python train.py --arch="transformer_decoder" --model="autoregressive pixel model" --dataset="photos of plants, animals and fungi (iNaturalist)" --train_examples=155796 --image_size=16 --horizontal_flip=true --levels_per_channel=4 --vocab_size=65 --width=320 --layers=10 --norm="rmsnorm" --norm_position="pre" --hidden_act="silu" --mlp_ratio=3 --head_dim=32 --fused_qkv=true --bias="none" --qk_norm=true --parallel_block=false --inner_norm=false --positions="rope" --tie_word_embeddings=true --init="torch_default" --residual_init="none" --optimizer="soap" --beta2=0.99 --learning_rate=0.0026 --beta1=0.9 --shampoo_beta=0.95 --eps=1e-08 --precondition_frequency=20 --max_precond_dim=1024 --one_sided=false --adamw_lr_other_params=0.00076 --ema_decay=0.99 --max_steps=7000 --batch_size=64 --epochs=2.9 --lr_schedule="cosine" --final_lr_fraction=0 --warmup_steps=350 --weight_decay=0.2 --adamw_weight_decay_other_params=0
Rows from block 5 of a small autoregressive pixel model, named by matrix and row number. Rows with one number belong to one neuron. Each number is 128 + 32 x the weight over its row's rms, rounded and kept within 0 to 255. All counts start at 0.
After each neuron's rows are labels from the 100 images, of 14976, where the neuron reaches its highest value: "strongest on" is what is common among them. Only what is clearly more common there than usual is listed. The data: photos of plants, animals and fungi (iNaturalist).
# fc1: MLP up (model.blocks.5.mlp.fc1.weight, 960x320), inputs 240-319
# fc2: MLP down (model.blocks.5.mlp.fc2.weight, 320x960, transposed), outputs 240-319

fc1.61 [146 115 160 130 118 149 133 153 123  97 124 118 212 156 115 138 154 148 127  92 146 199 180 135  58 158  90 153 146 141  96 136 141  89 119 171 123 122  97 159 131  93 126 137 104 134  93  84 145  77 163 135 138 121 153 113 103 132 129  81 124  92 110 140 134  90 108 173 109 175 132 168 119  75 162 104 126 115  86 154]
fc2.61 [132 174 128  37 117 142 111 144 120 145 103  87 154 161  95 113 142 125 128  94 117 150 149 124 105 127  55 155  99 118 113 143 142  86 157 128 116 129  63  94 156  93  80 130 202 127 157 151 128  58  59  87 105 186 126 111 160 102 127 164 130  94  98 102 149 104 133 149 145 134 187  91 108 134 149 108 100 136 180  17]
strongest on: class Aves; order Charadriiformes

fc1.327 [139 140 144 120 119 137 132 108 104 112 153  85  95 141  70 138 142  92  93 146 113  93  79 151 153  54 119 131 120 101 133  96 162 153  86 150  66 152 147 133 145 128 125  53  81 167 127 138 130 101 129 119 160  82 104 115 126 125  70 157  66 130 137 124 161 113 139  71  95 126 168 161 129 123 201 106 157 133  77 134]
fc2.327 [141 112 151 174 120 150 106 142 146 181 166 161 106 111 197 101 101  82 139 118 119 134 164 133 190 141 143 107 127  94  92 183 136  99 118 129 101  66 100 122 150 227 167 139 179  91 201 151 149 135 141 150  59 127 121 142 114 140 214 148 140 130 132 125 160 114 152 207  78  75 152 143  83 183 175 120 146  98 127  92]
strongest on: order Lepidoptera

fc1.11 [ 97 138 108 136 149 105 177 120 180 140 159  87 131 119 102 116  96  91  62  87 143 124 125 138  75  99  82 169 138 131  95  36 170 122 150 131 143 104  89 114  95 119 140 113 140 176 137  95 136 119  70 127  88 141 108  98 106 116  61 161 124 147 144 162 167 140 164 141 120  89 130 201 135 102 156 116 142 168 144 112]
fc2.11 [144 131 136 119 120 137 100 150  72 142 130 198 159 112 113 138 124 158 190  99 149 152 180  67 120 153 163 149 126  80 146 166 103 129 136 118 103 139 156 125 146 120 124 163 126 105 166  72 148 160 150  89 184  98 117 203 184 108 143 135 108 122 112 133 119 128 152 130 114 151  77 101 160 156 167 141 137 141  83 117]
strongest on: order Lepidoptera

fc1.446 [171  78  94 122 128 106  66 128  96 167 106 121 128 141 111 163 143  77 136 128 105 130 166 130 144  79 120 145 126  97 104 116 156 131 106 116 141 138 125 110 177 135  99 101 136 145  84 137  80 147 131 175 145 152  83 135 141 143 140 107 148 101  84 125 189 155 102 212 131  85  94 174 122 125 110 137 165 103  98  90]
fc2.446 [144 128 153 130  81 140 148 180  65 153 115 111 134 136 122  80 122 133 146 107 116 106 152 122 152  71 148 129  98 102 144 146 155 107 168  33 163 148 164 139 178 124  97 151 121 163 161 126 122 167  58  97 112 165 184  80  90 109 170  79 132 127 140 150 139 128 157 137 134  97 157 125 103  93 101 133 168 155 106 145]
strongest on: class Aves

fc1.223 [122  72 132 128 146 146 119  95 110 119 119 138 159  72 131 171 142 121  94 114 130 127 128 130 130  96 157 182 143 169 136 131 173 210  90 124 107 194  78  56 104 129 166 137 170 208 127 141 133 102  67 143 118 119 112 147 134 149 133 128 150 117 143  93 140  78 119 174 121 124 155 176  62 125 125  87 148 116 108 137]
fc2.223 [162 212 125 154 147 114 195 113  73 136 148  98  74 117 167  70 110 160 148 125 165 139  82 108 168 141 145  80 114  86 108 153 117  83  71 122 125 138  82 110 137 163 108 114 102  84 132  85 135 155 123 149 187  48 106  79 125  80 104 156 157 127 175 100 182 130 134 134 111 136 133  94 111 103 102 136 157  88 127 123]
strongest on: order Lepidoptera

fc1.220 [174 152  93 145 179 122 141 175  67 123  99  68 143 115 139 145 144 134 145  86 177 107 124  81 141 156 181  80  75 154  86 166 227 135 136 129  99 155 111 105 104 142 136 151 129  77 181 127 119 134 154  73  96  98  84 152 139 106 208 102 147 134 185 168 164 163 111 153 120  95 149 115 103 150 189 131 100 167 160 145]
fc2.220 [130 138 110 120 101 183 176 109 124 125 161 165 181 147 130 125 115 125 124  67 153 122 154 118  86 181 143  83  68 154 127 147 106 141  70 139 116 169  82  72  97  61 119 115  86  77 135 127 204 100 120  95  95 107  92 125 136 108  95 100 153 131 210 101 115 121  81 156 140 115 168 137 128  78 149 139 192 104 106 119]
strongest on: class Aves; phylum Chordata; order Passeriformes

fc1.261 [152 101 174 115  75 144 111 147  28 129 171 116 100  92  96  97 139 125 156 162 149 176 111 149 104 115 122 156 104 126 115 159 162 103 116 131 168 111 163  81 108 178 143 152  98  97 115 101 129 130 166 129 129 152 172  89  99 119 121 102 154 160 173 125 149  74 156 123 135  82 157 116 128 152 187  83  90 184 137 131]
fc2.261 [109 138 173 133 162 121  57 119 122 110  96 104 139 106 147 111 104  89 163 105 110 115 114 102 120 183 139 132 167 188 115 138 128 133 166 153 116 124 155  79 130  97 106 139 159 126 128 134 105  90  83 111 179 150  72 138  69 120 121 194  95  84 122  81 138 114 176 214 147 114 117 111 141 116 153 190 157  90 142 127]
strongest on: class Aves

fc1.381 [182 138 171 137  59 145 113  63 154 112 104 121  84 158 142 110 118 121 110 100  74 146 116 134 117 118 168 121 183 177 100 119 169  93 124  97  88  48  42 172  84 102 143 137 138 173  90 148 145 119  76 204 101  64  92 103  53 117 163 166  92  95 133  65 137  96 107 150  94 133  93 175 109 148 151 141 160  91 118 134]
fc2.381 [134 164 109 168 168 144 147 157 128 149 145 104 135  91 183 166 142 155  80 122 117  98 119 147 144  89  98 133  97 142 148 105 128 136 134 177 146 156 149 139 128 132 173 116 120 106 127 146  88 165 165 117  96  90 178 135 137 127 142 117 117  82 124 127 150 123 105  85 168 103 119  76  94 141 136 117 166 117 116 111]
strongest on: order Lepidoptera

fc1.754 [144 125 133 154 120  98 128 135 125 121 101 169 131 127  99 116 170 158 210 106 163 122 150 160 145  97  90 139 142 147 168  98 121 160 141 138 101 143 130  83  93 109  91 143 153 161 161  84 130 187 110 124 179 128 140  79  90 118 116 168 107 100 224 188 169 124 120 220 105 164 149  85 133  44 107 128  95  81 127 141]
fc2.754 [124 140 111  91 131 137 135 151 176 113  95 145  97 193 104 117  73 202 166 140 121 141 111 122 122 125 159  97 158 149 113 104 139 113  65 126 187  87 114 142 151 151  98  97 106 143 100 202 183 113 128 134 112 159 140 151 121  98 106 119 169 139  69  54 108 120  92 124 126 121 127  86 124 185  72 138  99 160 147 143]
strongest on: order Lepidoptera

fc1.307 [114 122 182 165 140  95 152 141 151 126 189 135 139  56 136 156 166 117 143 101 200 168  47 121  70  77 125  95 155  98 137  80 150 121  62 136  90  76 153 164 111  99 134 156  33 107 168 163 151 146  87 145 142 150 102 122 128 107 114 118 119 122  61 134 106 140 122 112 143  58 159  65 158  91 105  99  83  74 102 158]
fc2.307 [155 129  60 123 193 179  97 128 135 135 188 176  60  99  83 146 145 170  93 175 139 128 142 112 195 167 155  98 110 143 124 157 154 145 106 137 157 146 112 170 107 183 137 118 149 162 126  95 161 144 174 126 130 177 131 144 158 130 162 139  88 146 155 210 122 116 126 104 100 218  79 134 190  89 103 116 166 173 174 105]
strongest on: phylum Arthropoda; class Insecta; order Lepidoptera

fc1.293 [173 128 141  76 108  78 116 171 158 153 174 130 130  77 110  95 203 147 154  68 152  82 149 158  94 128 136 159  83 136 161 143  99 105 129  85  87 151 169  93 103 142 109 168 131 105 183  93 130 145 154 130 115 147 140  76 116 100 199 128 105 153 128 181 157 120 113 127  94 165 123 172 129 153 184 156  38 135 115 106]
fc2.293 [144 100 130  49 174 153 157 135 195 161 126 140 126 109 117 103  88 190  98 175 122 119  60 150 142  86 118 167 138 100 138 134 167 104 183  82 190 104 115 155 152 166 131 125 138 150  99 149 145  78 115 156 100 199 100 125 129 138 207 150  93  89 149 174 120 141 121 132 165  99 154 176  89 137 146 125 129  93  74 188]
strongest on: class Aves; order Passeriformes

fc1.422 [ 92  82 151 171 152 156 123 103  93 127 184 127 142 196 162  77 135 173 166 108  84  86 181 112 138 150 125 109 104 118 112  99 136 112 111 122 143 111 119 105 138 235 155 135 119 111 139 109 133 113 148 130 108 116 116  93  82  62 133 144 128 178 152 118 142 122 128 112 121  81  88 123  72 106 135 120 117 107 148 127]
fc2.422 [131 132 107 115  87 159  81 154 148 145 111 170 149 112 149 101  95 116 128 122  96 137 150 114 129 128 131 128 113 137 160 117 133 112  94 123  99 187  92 219 111  59 102  59 174  84 155 189 150 121 132  76 159 161 123 143 118 173 134 137 110 131 139  93  84 166 153 160 114 144 126 170 137 148 106 115 160 142 182 132]
strongest on: phylum Arthropoda; class Insecta

fc1.611 [163 114 139 135 133 100 167 202 145 127  86 108 129 146  62 120 131 151 168 172 137 183 114 109 124 113  83 158  52 149  98  99 127 138  91 167 122 149 134 162 180 157 115 140 157 170 138 143 187 138 150 130  96 166 174 121 117 130 172  74  93 142 165 135 109 115 117 166 117 107 171 159 118 120 164 124 147  52 115  85]
fc2.611 [ 65 124 144  75  87 131  98  88 117 141 113 106 125 120  64 102 120 131 129 181 106 116 134 130 174 114 107 144 155  81  97 111 133 173  97 150  72 116 132 105 118 147  82  91 153 122 154 155  87 158 146 120 132 139  98 139 116 102 169 138 135 174 143 104 177 138 153  87  83  80 152  82 106  56  30 149  78 111 149 101]
strongest on: class Aves

fc1.321 [141 125 128 100 164 125 107 122 170 110 140 103 146 103 117 170 138 157 146 156 102  84  73 105 178 174 111 126  91  84 106 127 141 112 133  45 175  83 147 112 136 100 122 131  94 105 135 120 183  46 156 198 137 115 148 161  90 142 113  96 191 103 163 160 115 137 190 128  80  94 178 153 141 148 165 101  61 125 147  93]
fc2.321 [132 127 184 129 171 153 146 156 103 166 120 159 190 129  92 115 171 142 164 186 147 121 129 100 126  84 116  99 146 138 175 172  99 157 123 113  91 134 165  93 111 102  94 121 132  78 129 131 166 161  81  60 100 125 134 130  44 101 129 136 139 129  94  68  89 184 128 131 111 106 131  93 147 145 120 128 188 132 150 156]
strongest on: phylum Chordata; class Aves; order Charadriiformes; family: Laridae

fc1.515 [131 109 130  78  74 148 119 115 128  96 127 118  72 152  87 137 176 122 159 112 134 142 102 135 136 132 148 167 135 125 182 161 144 115 112 124 150 149 191 130  88 144 123 133 192 105 146  92  74 111 111 133 145 110 118 167 120 106 143 117  84 123 138 141 116 103 157 165 152  96  47 111 128 166 117 129 126  95 168 127]
fc2.515 [191 103 123 139 194 130 160 169 163 149 122 175 151 115 153 127 119 130  74 131 153 143 174  73 126  94 113  74 131 106 124 201  91 151 115 109  70 118 126  77 147 130  97 120 116 119 128 144 190 139 125 126 182 123 153 123 141 153 163 118 191  90 131  38 158 174 151  85 164 125 201 156 118  79 165 155 121 148 122 131]
strongest on: phylum Arthropoda; class Insecta

fc1.738 [136 131  94 122 122  79 143 126 138 127 139 164 144  79 120 133 132 162 193 189 170 152  76 120 117  78 122 148 128 128 143 150 137 106 144 118  86 148 189  64 134 189 122 114 115  99 144 135  65 117 120 115 138 142  93 122 139 140 140  74 130 103  79 121 112 128 106 136  95 166 166 183 114 144 175 119 132  93 136  97]
fc2.738 [137 123 140 147 125 147 154 148 116 119 112 113 181 169 110  88 105  98  95 115 105 132 136 117 121 163 153 181 121 156 118 104  68 140 147 129 151  99 126 105  51 109 118 106 138 159 159 144 116 179 143 116 155  80 161 179 106 165 127 155 167 125  75 180 132 114 176 129 158 134 146  80 112 116  99 143 104 169 122 208]
strongest on: order Lepidoptera

fc1.54 [153 148  69 128 144 109 118  94  97 122 155  63 146  96 122 145 160  98 148  87  98  80  70 137 134 172 132 193  69 131  95 103 151 131 108 127 159 179  95 120 160 111 140  95  50 150 113 108 107  88 113 118  88  58  81 114  93 129  94 112 149 131  97 100 155  95 154 100 112 112 141 133 147 118 113 108  56 145  71 135]
fc2.54 [116 109 112 110 187 121 141 119 162 120 172 140 166 138 128 115  88 174 160 141 138 129 210  90 124  50 138 161 176 137 140 110 149 104  95  84 160 100 110 123 109 216 102 116 122  88  93 111 104 185 140 103 133 147 177 160 140 114 121 106 114 105 153  93 101 142 166  98 104 184 122 166 158  93  81 138 100 132 137 108]
strongest on: phylum Chordata; class Aves; order Anseriformes; family: Anatidae